{
  "arch": "unet",
  "image_size": 64,
  "crop_scale_min": 0.5,
  "beta2": 0.99,
  "shampoo_beta": 0.99,
  "precondition_frequency": 25,
  "merge_dims": false,
  "adamw_lr_other_params": 0.0011,
  "adamw_weight_decay_other_params": 0.01
}
Rows from block 7 of a small segmentation model, named by matrix and row number. Rows with one number belong to one channel. Each number is 128 + 24 x the weight over its row's rms, rounded and kept within 0 to 255. All counts start at 0. Numbers have three digits each. After the name is the row's rms in percent of the matrix's.
After each channel's rows are labels from the 100 images, of 14848, where the channel reaches its highest value: "lies over" is the class under the peak. Only what is clearly more common there than usual is listed. The data: Sentinel-2 satellite tiles (TerraMesh).
# convs0: first 3x3 conv (model.mid.1.convs.0.weight, 192x192x3x3, each kernel summed), inputs 96-191
# convs1: second 3x3 conv (model.mid.1.convs.1.weight, 192x192x3x3, transposed, each kernel summed), outputs 96-191

convs0.121 100:118132102114176143156135104086069108145107133113129135112146145144118142151156143134143106079140131104146131112119133099123116140071147126166149155139193135134124143144099115136102110100087086133111119088130141131123121193135123145102100127127143135125141114156146133110124113127135093113
convs1.121 108:081152164106136126126122170142138155152111094152132136087115092142118146146118123161126110155087178123161101141160132128137131096190077147125157124106115151168102123079117106140128134146159137158140131144127102137121154082146122081113146150166084094100149102148116126144145115135094126120
lies over: crops

convs0.15 106:095137107112128124098097095156097155129113127172133114118118092117072159144104124135143154146102186148115103134123097168137101125135120140130166078129138170061094150135137113140132134117128145083109132071117123106081145118143120136116177091108115149132129094161098135137149134097085128102
convs1.15 091:139139123147120105161158111139130090105133147118125173147080142122187153163164140158115158107129086105154136174099145130122176091131141100125134131092165142186157142137162126108149087171116165161108150103111133127131147132113145102145080145151157138190139152120128133097128105151122116113
lies over: crops

convs0.178 117:129147167143122123172123126132138156156086123139111097135150128109096112188164116116107135147136121118156130107096119091122141084089119122103158106148120141101083118103136124146130129084124132123169163083138109152146106146169138107144105114160090082133148081073139102108126106114140167152
convs1.178 115:106130120103130143131116151147110102112149131124129136122150163120099179091091159127153151108129109103065140096139116166135138158147136128114147114124139156116156130111119126148141172126111109128109111150133124119134122147165127134132087174091110144150075130168162137178105148147160095179
lies over: crops

convs0.22 101:154187152158100136145071128166153135133132126107155151097141107147140102136159128087097086118120163127154097159157149090157088125086168086124114108101141129125165129152126098181132121122143149158097109114091108134099160106160126107132132067127126157117110156143130149114129126112153102125
convs1.22 105:111127137134151124142120113108160164097147109141126081129095135110123096096130152119159146129112096158132142155105141106097158187148120133153098135127151102130114105145108187088131128122127078105153154129130139125120118137092119172114145150122122104149177161093094125130166098113149107144
lies over: rangeland

convs0.136 097:136130116126174172125142133144148153127138127151130131137138136145148139129105142146120139124123139141100086125127200153103128177097155174123122156115123142111128103103131107164157102125186140091114100122082145134166145183111103133153114153138103110097094133129185140161163131128133182126
convs1.136 109:114124111107075104124112126106106101157103132109126093162142107117093133131121168093127143138168144104122158144108108092166136133083135113105089149138131104144117138131165166125116133121122096158141130149105081116087133105153120093149186128130168103139144126102111159127086153116146116119
lies over: snow or ice

convs0.179 101:196141087151165093124098091129101098161129120118070154146143108128101149122119091131178140145126132135114141123140139101167162133152108144086131131153119148119080144134138147161109133148139121131117130147132176112114126129176126104081126117155114114089107131100152129150138133143121117153
convs1.179 096:101103151086103195122080168078187128129137125119124110153117115099113127140143145158144133109131126123128099098126140107114089142099159125141125110140151116131121154084134130134157146119119144156124104140108086142157134130111121145150157123133146150128140081138145125121122151134146127140
lies over: snow or ice

convs0.105 106:117122121133168171144100127164121102116117130201116115143158130140122123124118156106091136141107134118092173145144131106115136119124106138111104133188134171103105091167132094140105124136077133101086103075128177092085097117125128146126127140081124146129170113144137118105120121132126132139
convs1.105 092:134148121109134071105131153097147159144101111115141114172096102113119144109168131150122086117142150118168119155107139127157120143142177142142151155121103118142103144135139133102137121138160124150140122145136104112137115157086174092085179127138111123080137146141097137127125114116135082098
lies over: crops

convs0.33 103:137120131118117165127111111152146079139104101104119137098108176152090064169153147146158135151108084144101124134128156153117135141148129117111140148087092153096125144163134144097100124121128162125082151120116060120143082150120119128159138122116120156110152156150133114110150139109133128125
convs1.33 096:148152128126123111101128138124162138098135138123112126092131127093186156115119109154126110105116101122138100136124092132142163123084121104162077135111135136135083133094110086150130141130134128134175114145134187107084135129129075096102109144145189150138082109137123147127116125147133107120
lies over: rangeland

convs0.35 107:141088127124145124104150087122102137155142116114155108134105109122128162149156147123106141113105108081137114147140141137139111096160116150115121128158135158151143130142144085137147116149137108123139110109107170112151042110100105128133160107136165112132137124111122150149148156130129192083
convs1.35 100:161118109105112114119124138112193113127093164109142140116158163114145129126162114165173111085122179151114124128159100149148118102137156116111130136119106120108093105157088109163096139104119122136120122108119124144095171109144123142108092137140168156122126108119094123102108131126099136138
lies over: crops

convs0.133 090:119115117131148132117183103109117116107074141165133129138142077123113166128147136124127139146109112114118116127107124154115140112109087156084083094178161122110110144121128132141100129103144158107156140143099170134171089124178155127142157106084130140145139128146156149122159134126137150118
convs1.133 101:149132100113099151157127115085137143127147106086128109094112115129155113109105143116139101162164153122118150176169132114143149146118108110123146166138104152138124136108140128106143065135132146137088092161141133118066139123097147127118087102162107130131127138133107087148094139123096127150
lies over: snow or ice

convs0.190 107:148163208128058117128104082143084131132107103150121166108134121106185103111141120121118155107110131134099158141132097103106115116151152164093161126105183130128147125150103146105143144109172106138122113118092105125108150123116135129076108169123107098170144164101145073110125133131176116149
convs1.190 099:100122094150152144121162163138156111139105141146163158107156153119123161128143150174124111156077103107145090127135165161133135156096129080116142133162104137130102091070131104160123144086108087107125128169139094099127154135159092136186129159136124126101125085127127126144125101144122140126
lies over: trees

convs0.119 102:108158105140145158143099162142125120117070118117138131109137145135151139097116143149097114159135140141126153133136114145152189143129142079112138115128124156119100128134112124111147115130108138109096194186143168128114077126155112147103103102129140120144112178110120144159132145103121095145
convs1.119 109:161066118101084064154128100106130134128136114146125127147157110117140115141154114129153134135103138120110135144087123133118109091107136190113085127150128157125171131140135158123125143129124136150140128099152115105104139131099158147169126115115119133112154138161123125132125148148142169120
lies over: snow or ice

convs0.63 105:181152120106120150129092143121125140127101121101129159137151131076177126131110099139118111151109085143076127153148185123152155130133113123166135122120130192119139151134159155113128108130136133130097116115136144112165140121125121132150113096073080119144103169163122103148088131091122097084
convs1.63 100:124142135152105100152097140119151110131112083180132131102110101159113095139162128091133117142159119126133110145126065118103100099101137113107158161135134108166103098134105114123116150130086136120088110118123138162112124123100123128124143158131131149120128140109185109094171076138119151172
lies over: rangeland

convs0.169 109:115153090142086103143130133115112145152132137125089158132101130115061154117122100118100131138083097129134077118140131141135112111161132116089143154162136142144135148123103116145143129120171164135143081095070102128093139147126157103124116126144135150149140109123107101131124128141138073166
convs1.169 108:152134166145127132158123115128115144103127129120150112102097125107134118116119142136176109083150130123111165152140150128144133153115112130150139097120117099115125084135146129151081102131119122067146133199168125122149135129157079154134142112151133078168155137126123148097101113120135177108
lies over: rangeland

convs0.2 106:157099132144153183102085109112131070118122142145101141108130109109149165134192129142146091124110166104129146187133115156147153154052139114150155115129153134097132175134124173152150133140134158157112116117115142124115142137136130108108107129093126154111148107193108114100143142095124156085
convs1.2 097:099134148145150081140094140129102165136142082151115078119145108110182126119114120130120105118166129114159125129118140118103103143136161131152121129097089111130114098128120107072101169094140130106141110150109099099163141094107141140108138165147155089142119144119137141128120075119171114182
lies over: crops

convs0.52 109:170107084147142141119110140131103119118141090091109118141059138157135116148095173159135114156111183156117106164120093131106147122115164137145150138158094129088075111104100100099141087122127167140133125112138137131129147107135108150131102132116120095131176109136123103131119107109109171126
convs1.52 106:111151125128146100131127114119158092155169155141140121120143106145114166141145137129150122072126115061137139149143140136168154169185108145139148172127139123155108133143166112105086139140103142140099209134104158127141131112109100114127166112146127158107120104177126146144142135160132114117
lies over: crops

convs0.1 099:084117090112107099172104103104148104127165116128108164139075140138137090126113122115114159159079140126100135124093125128133070103143142065126127126091137137137133105121118124149148120154125133123126145131143087082162111100154103146136107084132106158149103129130108140082138102103123135110
convs1.1 099:127120096144173157101150125110136109125108145136147147160151141134127172152157179156076110099150108129174093136138122154141156126129108135101137127179128138104120117136094121093191114121138140148163158099119186105136140127118133138126113149103121109115142126151113133166119090127109109150
lies over: flooded vegetation

convs0.143 098:130173117124133151106145089107126125125134100122120153143146134135097102153112114118145104098137117088103093091130099103120128099142124075104116129139109166167092087151143120092134126146105127106178122111136094139103114160116148083133127115125125149164140112084141156139107120163187126183
convs1.143 097:082094133160135160130115156088125118129151118108119137099159138105156139096111142159120129111122119141150174142155138136112124168146094156194161166119100074126129155084130140159151110101155133124110146120114127146135159139133117131123111114153081140123140099158106120143118125118095121084
lies over: crops

convs0.102 096:118154136112065115089119143174142127131136136115123134159139130113179126115144151103162122172109126119165166109187155139161096108165131109137104171112135130164122145114123131116148124137139120094125105117151113114144133112124131117125154131121073147113142159190119132133141162184183105063
convs1.102 097:135144159137140148160158102127133121115147118158147173057124084131091148143118086145086111128122155177105078172104129078113139144120131131106132145125142123118164109131123122127092116127131101175126130112100149182138121107154094181173103160161147147112135134102155129126127116101083117179
lies over: flooded vegetation

convs0.120 110:111168162160102122144139116128170117142124135157123177068116115102133104104131113100117109126093122146105106123164170100084079136135113105114124109141135186105146162164102122099134145123115102101086131113164116137145153107104121091123102087130092145159120167159105134149136139139163090106
convs1.120 106:132181160134164115099140167128121158085132076103166128187157136151116109126149121123094109101136107122099125156094058097134130131133134089153141145095129091118128131097141154130143094102088131173113158117106130133117111105152125115139165131117127106152157155126110158156121078116095138113
lies over: rangeland

convs0.21 099:140149164123129165169081115099114089128134105116106136134154128148102130133106132115133107110093139144114154119135123140116128119144134131096127167170119116090154093151153111110119149103150129098146169154110101141113118154156127165113137113117083094116139120159115140151147157116133164163
convs1.21 100:137091072106136109114198152113117110146129134069130161129108139102139093137105119120118115122146139139158146073095155144121144113179117109095124142108135145116108138100118110135141131134157161105143109096120098153105114117104106036120149111157123144101148124142145098138102135105145077123
lies over: rangeland

convs0.124 092:119120151142120111084154136134125135108121170098168161176106169142111098143126122102104117135084150086125115141154150151130122131144146129114126152136149112128111138125171162132154093131146097142147094125085114128099117092125118144113107094145151142151160116159128144119149123099147065149
convs1.124 092:121161119108131138150083173143132118114157118162116098107128125128169156111153148140121136118136134119136170109143165101080172122118112087123131104127117106129157141165092115163165124125143138120115135084185158132174151141134109103150105166090094123147162151124140137152126139122106164114
lies over: water

convs0.142 093:128137131182143096128144126116121125105136137142155143157148130138073115148085157160126148080097127131133143090169146071131105101130148115152084126164115112146126101117069118124130149114120118115141142102115100129133153101101135145108163118151098131101170144128077121108191095172140133147
convs1.142 096:160113114113162112141155126169118096169163156141101119104110141112161159138185090114141126147145151116151113156111094123136120107134121132104139105107138169114126148161144130142110111219134146167092125161136191155126100147114089150167099139111129118151090069124140100133095117089148151127
lies over: water

convs0.186 099:109171122151111144118123113138126130120091065135139112134107143110075121146103147148102094150130133122134159157124123123152110107154125121102118146152148138097143116141137164158078159103179132145105116132086142113135149124142130141143124143136099107108148106132124120092140148150127117084
convs1.186 103:133098144094152117118134152116127103130174215126098148120144135132105135110101136101116124116151121150146082121134155171122140125144134089148115118106089129164080102119120114131185122132124114130162186117121097131125155087087133115137141121164113144160119132143107143144094142099125116089
lies over: flooded vegetation

convs0.191 098:110141152180155152130127090165131122123128090156131080129068111120142129151117146148134115169139129121141157141103147119164112147129132143102089129125106141165144134077164131100160133120139146120155100105155128129158132111116041112120168152124122114138043105130163115114163112134171118106
convs1.191 108:124099128082100128122119165128158147129114121129120122151197116127098098119117101100112135095134172125168107115123102162123139162104128089160157135149106133127099137130084150124118139118144152119166116183095095137108106104134127120201160124154134182107156145085101169129113131152093154166
lies over: snow or ice

convs0.165 093:156134133124125137135130106156122106112150127159144142099087093114108118108193187118147152128096166123084145118119113109175106109127130119119135105119142117114088169123144128141111167146142121121144117129110136120142129129128130101126136124117142157139190147147093124134156135125099119080
convs1.165 085:108113116138113143095150164144112117136174085126118135134142136138161163153074148163089102110116135142135105169099174104166128154120109092139119148090107181134118088154115094149142093123111132193173158154124135137124143123122138107141170148141113124079115139135163099091132128096158128111
lies over: snow or ice

convs0.101 098:096114127139121125118171113151116167152107151104134161109156141099090135146109123093138127120142101153099131149082147128141155135152140092163149083090123186151170127130140119125084140143061115131134144127110147147137101110116169116119121149092133155100113118102134136125149120144121065174
convs1.101 098:130133120076136126136114098101139100095109106117148118092126138171153158134167167183167081117082164107150107124130132140112103135147157146112116168164104114118145108125124108136162093100147138120134153144132141095117150187158132120118126127155142098155153135149089151152092121127112165125
lies over: water

convs0.149 102:087103130137115121128143138158122159100117128144160095128088152099089158124118121092117120172178143130153113148092097131125128087173129153113117118147099122111101143166126098145142122141139110141058154127082138108099179113124150142084133125098137123117133143108127136155178093120142111158
convs1.149 092:115108121116127135112167108141133097117130152142127113139147130135099168131087126156102094110075079129115158145164136134090141156141152082162138093132156130148162115112111126160099118141096140129148144130087120115133136092144121127176135138157116149117088124112117159141101119128120107156
lies over: crops

convs0.82 090:103109127108152159116123108129065102098182111132134137165117129156122152137142129110143157106127131145177117130128153115136116122109180072173175122105122158096107095103150131130189183116131162158106152133099090133116148152114118138109133129128156154123124095106130128099121146161113108117
convs1.82 095:165136154151131111093143155152144124110167125152131116108164169129101148135143131107136120146093097080170151195123127151126152132148097115101108116146136094140174145147084127112111101167127085102115139135102098157159149156113149125114111124091173095137145113161108144135086100124133133108
lies over: water

convs0.161 093:120128169138115122181144144097063118120124130112144149114142128097109141111123115133105139108154162158086148117129137094159119147126124101136137099107142145152108126145084137129127116121086112113123108118113092097120102153155157127103103111145137153104170069125155143158114100134152137157
convs1.161 094:129155133120156158085147172125183160161169098088118082135111132128110133120135153094128125106080144128149112154085101090151159138107160183122135109127143107116159137141143127125107129076152098176128127147131162111149129142139101136130123148084146116154103187148125164120143137126138124146
lies over: crops; built area

convs0.128 116:146122080081144125158146127113139101172179164144099144127170130128147194135143165142144131159121119109106133111130170132121126124127136121103137109131118109088103117150159142115131117137104099107124130118130157122099089168125118169137127130087105170107138099135142140113135134110113181099
convs1.128 101:149123131163183127092126104111148087177102090117142103152108131133085119132082136133090128137177182151137174162128131146112133137167136135152132151074115144161113112153122108138150128137150127156141131172108124110110125133127180152128110102201140135094126156127108107149143125144137126111
lies over: crops

convs0.159 100:138190147109146147156170119115074113112094098142119105141104070168131135161128168116154122147085125141126113161120102120109093123105107142121109127136144173111154120111108116102114151180199178136103123129097104119125114137132151147096143111127096136128124158119115117137128122090111111097
convs1.159 080:081110101150100140151125098165140116122083128116134168127139118114138134090105115172093122121164140143157113126173149135130112094114120093126113177133149155156112148126130145136134058116138172118144156165140123135112144102166116126093119134184092128102111124117103096158105122125159119179
lies over: trees