A small segmentation model, trained from scratch: held-out accuracy 78%.
Rows from block 8 of a small segmentation model, named by matrix and row number. Each number is 128 + 32 x the weight over its row's rms, rounded and kept within 0 to 255. All counts start at 0.
After each channel's rows are labels from the 100 images, of 14848, where the channel reaches its highest value: "place" is the part of the image that holds the peak; "peak on" is the class under the peak. Only what is clearly more common there than usual is listed. The data: Sentinel-2 satellite tiles (TerraMesh). In brackets: how many of the 100.
# convs0: first 3x3 conv (model.decb.0.0.convs.0.weight, 144x288x3x3, each kernel summed), inputs 144-287

convs0.17 [164 119 140 106 141 157 146 165  91 181 127 151 147  64  69  70 140 117 154 183 131 107  72 171 130 151 130  87 121 166 120 220 121 106  53 138 210 151  92 132  46  93 135 162 194 117 109 141 130 154 151 153 205 145 151 162 160 122  99 118 175 155 125  99  61 135 147 162 108 126  92 127 121 171 174  82 171  93  96 191  70  86 174 128 130 122  75 154 166 161 141  88 122 123 171 130 182 116 169 109 135 146 134 143  48 110 173 162 107 108 118  90 146 165 156 135 103 126 120 184 115 130 121 156 185 152 113 226  91 177  96  88 120  91 141  94 125  98 168  92  84 145 101 168]
place: middle right (28)
peak on: snow or ice (80)

convs0.98 [140  83 114 158 144 176 163 160 113 182 127 200  91 104 152 132 117 200 145 152 140 106 126 183 108 111 154 122 163 134 136  91 130 105 171 102 171  89 113 124 114 150 106 127 158 141 147 138 161  41 152  92 153 139 217  91 150 111 206 121 141 102 126  95  95 122  50 173 163 172  72 151 142 114 126 202 160 102 145  94 159 114 148 158 119 155  98 179 127 144  85 126 186 102 130 119 152  75  87  97 137 172 182  74 118 118 152 163 119  99 162  99 151 186 183 102 136 141 119  74 113 136  74 134 117 118 121 100  88 140 199 168  97 149 147 114 165 112 143 109 163  40 134 163]
place: bottom right (51)
peak on: snow or ice (55)

convs0.85 [138 100 137 144 155 125 116 128  94 104  97 114 119 134 170 189 146 155 138 119 172 154 106 112 142 171  94 108  74  86  84 128  93 140 142 114 134 207  24 130 164 158 158 137 175 138 159  73  92 122 122  74 188 146 144 116 125  96 169  72 175 115 172 136 166  99  90 156 160 169 121 172 193 121 168  93 115  70  70  86  57 163 141  62  94 134  62 127 164 109  93 147 127 126 137 118 129  96 142 160 136 157 145 134 113 128 112 172  88 113 167 166 112 119 143 152 186 133 187 140 122 195 218 117 122 127 107 175  56 116 135  93 115 136 137 115 106 114 137 141  93  95 101 130]
place: top right (38)
peak on: snow or ice (86)

convs0.72 [140 144 114 113 202 148 107 157  93 156  75 147 135 121  54  77 148 110  75 112 120 134 210 114 135 123  88 157  30  90 127  76  47 104  70 100 132  72  99 123 142 170 118 145 126 173 178  80 118 174 133 153 136 110  90 106 131  39 152 125 108 177 101 123 206 126 147 160  98 169 127 124 147 177 114 173 159 143  66 140 138 120 163 174 125 196 155 183 122 129 131 137  24 161  93  76  75 153 180 117  76 102 162 176 175  66 102 158 144 117 128 191  88 102  98 117  84 156  98 110  77 143 120 193 110 113 124 136 130 159 151  71 116 123 143  79 120  60 107 117 162 129 160 112]
place: top centre (25)
peak on: snow or ice (75)

convs0.122 [140  98  62  74 134 152 105 153  71 207 156 191  84 139 151 125 101 160 127 144 139 202 128 145  40 144  52 162  84 152 120 129 168  82 108 148 136 138  79 113  87 104  86  98 143 128 116 147 101 167 164 118 159 152 173 110 165 149 173 187 131 136 131 119 166 175 107 149 138 148  45 128 118 107  59 113 187 146 100 134 100 175 100  81 106 207 135 140 153 129  86 164 154 129 127 163  87  78 136 107 137 117  69  93  98 106 110 143 144  42 153 179 161 119 122 155 138 199 126 208 136 121  54 101 136 144  50 124 155  69 143  69  82 120  92 154 139 171  99 154 117 130  99  96]
place: bottom centre (30)
peak on: snow or ice (69)

convs0.81 [159 130 104 150 106 106 129 146 154 203 146 128 132 156 101 186  80 127 172  98 169 147 126  48 107 182 142 156 149 156 104 118 135 135 130 150 139 186 178  63 119  94  96 145 146  60 142 115  91 118  99 122  76 117  79 109 123 171  72 211 133 155  72 125  82 141 157 149 129 122 143 123  85  69 139 118  84  95 118 106 155 131 119 148  80 179 128  92 144 164 176 107 119 139 120 140  85  80 140  91 136 164  94 117 153 183 117 140 113 146  99 172  76 143 105 144  89 191 141 161 175 105 131 114 158 140  79 167 197 156 197 136 102  93 140 161  86 150 126 186 124 174  84 159]
place: bottom centre (46)
peak on: snow or ice (85)

convs0.8 [133  92 142  82 111 142 150 165 120 110 184  64 202 114 161  84 120  74 136  83 174 116 139 185  64 123 194  74  82 157 137  77 161 155 111 131 128 190 182 175 152 136 122 128 138 111 110 148 128 148  97 168 167 116  97 128 171 117 112  59  95 101 109 134 201  80 200 169 130 169 158 107 213 130 186 143  99 142  81 112 174  92  99  84 142 131 159 167  99 101  62  92  69 175 135 183  92 177  95 112 169 112  77 111  74 139 163 171  42 172 121  79 103 123 115 151 112 125 189 171 151 161  58  85 172 172 165  73  67 153 110 142 140 132 109 107 107  79 101 116 207 110  78  91]
place: bottom right (37)
peak on: snow or ice (47)

convs0.25 [ 99 112 108  92  90 123 159 146 159  96 123 147  86 105 125 138  51 141 175  87 114 162 128  74 103 105 152 118 132 137 116 135  93 141 172  99  64 154 151 138 222 150 182 197 123 119 196 119 144 140 145 161 150 104 132 105 156  46  54 134 104  56 120 130 155  70 149  92 127 105 107 165 124 173 143 132 149 124 154 171  75  75 136 140 209 178  85 128 141  98 138 183 123  76 133 174 172 143 204 147 182 119 131  85 117 119 129  61 111 144 113 125 118  83 127 161  83 117 155 148  93 185 134 158  44 136 131 164 119 198 143 102 107  74  92 164 158 104  96 118 146 124 178 115]
place: middle right (25)
peak on: water (77)

convs0.143 [112 122 159 137 108 108 148 183 171  76 195 127 139 152 133 143 170  78 158 112 126 135 141 105 187 100 159 111  90 177  89 117  65 128 173 126 126 132 128 173 135 138 120 119 142  97 113 130 149 111  96 118 105 128 156 144 135 123 140  54 112 122 142 107 114  91 126  93  94 195 108 129  97  86  73  52  82 103 227  88 149 107 171  99 145 100  87 123 105 135  90 125 130 110 101 189 126 175 106 183 162  98 201  55 103 152 149 113 142 120  51 128 165 116  71 156  96 140 128 100  93 149 109 107 133  71 144  82  73 102 101 154 106 161  99  98 146 135 150 158 142 132 150 141]
place: middle left (35); bottom left (33)
peak on: snow or ice (96)

convs0.124 [138 133 140 205  93 137 164  72  97  77 136 143  95 113  74 138 189 115 158 155 141 165 160 160 197 156  90 137 182 147 149 115 143 132 206 102 123 128  54 106  83 125 145 157 157 133 183 143 156 137 128  76 169 161 115 117 161 112 134 138 158 205 125 126 152 133 109 139  67 117  69 110 146 132 109 127 136  79  75 173  86 169 145 105  82 184 147 162 150 108 113 162 138  90 133  80 118 110 163 159  95 134 106 120 131 197 127 104 122  84 187 128 115 140 166  51 136 194 207  92 109 139 142 143 103 136  76  82 107 147 138 124 166 158 105 164 124  88  95 122 120  81 113 102]
place: bottom centre (28)
peak on: snow or ice (63)

convs0.82 [125  87 157  91  80 111 141  67  76 119  95 128 128 195  84 166 170 176 162 139 229 120 150 123 202 109 127 180 132  76 151 105 154 153 132 150 189 146 117 108 108 126 167 160 127  90  72  19 153 146  77 139 116 103 130  94  89  81 103 195 117 119 107  71 108 123 139 106 141 181 140 101 161 111 162 105 135 148 121 174  67 128 121 150 183 124 137 102  55 135 104 163  67 120 152 172 196 142 164 115 183 104 134 166 128 139  64 133 125  89 132 127 103 140  94  75 168 109 150 175 137 135 135 148 136 106  93 166 147 133 160 132 216 161 176 119 155 104 114 105 116 174 167 135]
place: centre (25)
peak on: snow or ice (79)

convs0.38 [164 124 141 104 118 145  75 114 156 133  87 107 144 109 104  69 185 115 143 130 164 128  90 201 116 134  97 125 150 145  80 170  96 171 100 139 134 189  82 111 119  98 145 209 156 116 164 130 136 158 117 110  82  21  87 123 123  88 122  59 230 122 152  46 142  97  93 114 161 130 113  74 140 135 158 122 135 110  39 115 173  98 104  99 133  86 140 107 109 152 139 138 108 133 212 139  92 158 108 137 101 142 178 170 168 143 162 134 121 100 123 130 116  54 164 139 124 122 179 173  87 102 165 120 129 190 119  83  76 127 147 122 160  80 203 111 183 113 103  81 129 108 143 150]
place: centre (30)
peak on: snow or ice (86)

convs0.62 [143 123  79 134 104 163 154 110 153 114 116 102 126  71 183 116  79  93 151 195 126 115 154 151 167 135 107 104  86  71 144 140  87 124 181  89 120 108  87 135 190 158 109 185 195  51 148 149 180 150 154 134 139  78 162 102  67 180 153 140  94 139  89 123 126 123 157 155 190  86 100 103 129 135 126 121 145 135 147 140 108 120  95 150 167 151  96 148 107 103 155 146 136 153 135 151 237 181 152 176 110 171 143 168 132 158 184 159 136 152 112 126 142 171 123  95 129 102 111 151 150 177 182 133 158  70 155 164 170 168 101 124  71 135 147 167 136 125 149 168 108 183  97 141]
place: top right (35)
peak on: snow or ice (84)

convs0.132 [ 97 111 133 179 161 138  50 117 115 173  66 132 136 195  99 127 114 130 100 125 130 118 155 134 124 121 152  87  89 208 112 141  69 159 200 133  79 162  76 103  99 125 122 102 121  88 176 120  99 126 112 152 131 144  98 128 127  20 154 148 189 119 160  92 174 107 160 131 127 154 140 125 130 147 115 130  99 119  68  99  67 104 147  95 105 214 135 153 136 102 123  64 165 165 187 200  79 155 108 155 109 159 174 112 137 155 141 178  96 120 124  99 149 162 129 140 129  26 187 153 109 115 125 117 197 135 126 151 104 100 132  99 159 112 164 122  43  74 114  94 155 136  83  99]
place: centre (25); middle right (25)
peak on: snow or ice (39)

convs0.112 [119  92 138 116 140 193 118 153 125 120  91  39 187 117 175 128 185 116 112 158 139 147 150  99 194 128 101 163 191  80 117 143  99 128 152 177  87  44 112 120 172 119 125 132 142 149 190  96 113  61 218 164 132 123 167 120 185 173 135 125 166 151  94  88 136 136 176 157 116 105 198 138 146  93 178 155 113 146 116 110 135 158 104 121 133 164 172 118 110 101 167 195 111 127 158 133 135 200 152 185 112  99 108 163 160 176  47 110 108  76 149 164 146  89  91 154 151 194 157  81 186 177 151 150 142  69 128 133  79 122 129  71 175 119 148 135 124 109 230 157 148 161 148 159]
place: bottom right (34); middle right (32)
peak on: snow or ice (93)

convs0.70 [102  85 103 135  89 114  58 123 165 135 105  83 123 143 141 124 123 118 140 160 147  96 137 132 114 145 104  79  96 153 117  94  65 116  89  49 178 189  91  82 100 175  79  82 106 140 114 208 106  69 130  95  96  82 115 127 154 105  94 179 119 137 122 120  60 196 116 189 101 155  41 152 163 186 137 117 105  95 143 152 186 104  94  93 137  81  96  79 139 163 189 104 155  93 189  62 113 115 129 175 134 105 167 141  70 184 177  95 189 149  68 118 122  73 130 112 130 153 147 121 167  47 129 124 161 169 103  79 147 121 148 102 169  91 110 103 134 136 155 132 114 122 103 133]
place: bottom right (51)
peak on: snow or ice (90)

convs0.92 [144 145  62 168  87 165 102 198  87 147 115 159 217 130  88 101 135 187 191 149  74  98  82 135 156 122 136  61 112 119 146 107 109 164 142  95 140 154 155 181  58  72 131 128 158 121 108 152  90  98 125 157 144 114 148 126 137 142  95 118 114 150 105 101 197 145 157 148 158  72 122  76 136 202 164 112 108 102 133  89 113 150 162 186 130 134 116 151 153 113 104  97 129 143  96 172 110 107 133 161 111 135 157 101 151 115 108 143 175 144  35 102 163 182 122 167 133 152 146 150 163 165 123 147 144 135  96 136  44 116 140 163 111 115  96 182 146 109  53 146 134 102 105 157]
place: top right (32)
peak on: snow or ice (88)

convs0.53 [ 97 172  96  97 104 176  96 178 124 130 192 179 153 152 157  58 170 208 121 185 112  98 172 115  64 158 171 152  97  68 129 144 126  85 124 163 115 115 117 106 139  65  95 136 149 108 151 134 105 175 124 104 143 133 144 123 154 188 109 152 132 119  99 106 125 140  86 153 114  79 170 119 154 131 124 169 177 168 151 129 181 164  96 142 181 166 151 129 121 120 173 154 107 150 136 196 116 127 112 158 132 124  81 160 163 146  93 171 186 157 136 147  29 125 131 210 141 130 121 199 163 135 215 148 193 138 109 161  89 127  53 134 129 148 161 118 124 155 101 167 112 174  86 160]
place: bottom right (36); bottom centre (27)
peak on: snow or ice (81)

convs0.117 [142 128 121  50 100 126 100 157 190 142 205 126 187 162 186  90 121 151 104 133  82 194  56 132 132  36 177  51 173 120 106 160 111 113 169  94  83 171 151 147  81 112  96  79 111 161 161 186 133  74  96 161 166 162 147 177 141 134 145  87 101 115 146 176 199 128  89 173 116  82 158 137 162  75  29 126  98 120 125 132 170 167  84  42 129 114 103 142 176 115 128 131  91 160  96 102 151  87  99 186 158  92 147  54  81 143 133  81 130 180 139 156 143  78 115 182  80 152 170 127 117 192  84  88 137 129 171 105 118 127 154 111 147 147  85 126 122 137 127 122 138 112  84 124]
place: bottom right (33)
peak on: snow or ice (33)

convs0.54 [231  96 116 108 117 127 102  80 136  49 164 146  97 175 155 182 109 103 121 159 132 123 112 161 173 135 139 128 102 155 177 142 118 222  74 100  82 114 128 127 112 188 145 125 115 140 151  75 184 116 151 109 109 120 116 104 156 100 159  97 196 111 143 116 124  84 141 109 112 153  75 100  69 167 103 167  89 120 106  77 154 120 128 146 179 156 122 170 181 128 106 135 170  74 130 188  93 106  91 116  67 142 166  43 170 125 158 199 184 112  65 148  75 162 102  98 148  39  93  71 163  87  74 127  80 148 111  87  83 143 186 174 109 150 136 121 125 152 126  69 118 112 152 110]
place: centre (28)
peak on: water (40)

convs0.9 [ 99 169 179 158  74 154  93 149 111 181 110 173 124 165  77 166 152 164 112 159 125  58  58 149  89  93  95 152 105 148 206 143 151 132 109  62 169 147 113 152 108  94 142  93 113 174  58 129  98  98 194  79  88 174 170 184 112  74  82 137  85 115  44 142  88  95 102  77 172 135 168 188 145 105  78 147 134  84  66  81  85 164 116  91 190 124 104 143 127  92 122 142 125  89  97 147  89 146 146 136 135 191 131 107 116  87  76 167 215  80 178  84 126 127  81  97 149 136 162 125 140 135 105  89  83 104 120 150  66 112 182 152 125 128 151 112  68 118 156 146  94 156 144  94]
place: centre (29)
peak on: snow or ice (60)

convs0.29 [215 165 175  96 109 202 122 181 159 101 137 182 113  91 116 134 153  96 186 190   6 112 151 131 100 203 140 132 153 107  95  95 128 104 101 152 193 120 150 176 108 125 103 180 176 135 130 125 141 133 169 126 126 127  96 151 154  87  99 158 125 185 110 121 120 120 110 112  90  66 138 116  97 206 174  75 144 151 153 128 142 187  92  75 123 125 120 109 157 138 146  97  84 151 202  29 143 156 139 167 124 115  54 100 147 141 148 154 158 166  80 124  88 128 121  80  73 136  73 121  82  56 117 159 119 133 178 150  91 138 141 133 149 145  91 109  89 164  80 114 157 114 129  47]
place: bottom right (44); bottom centre (36)
peak on: snow or ice (85)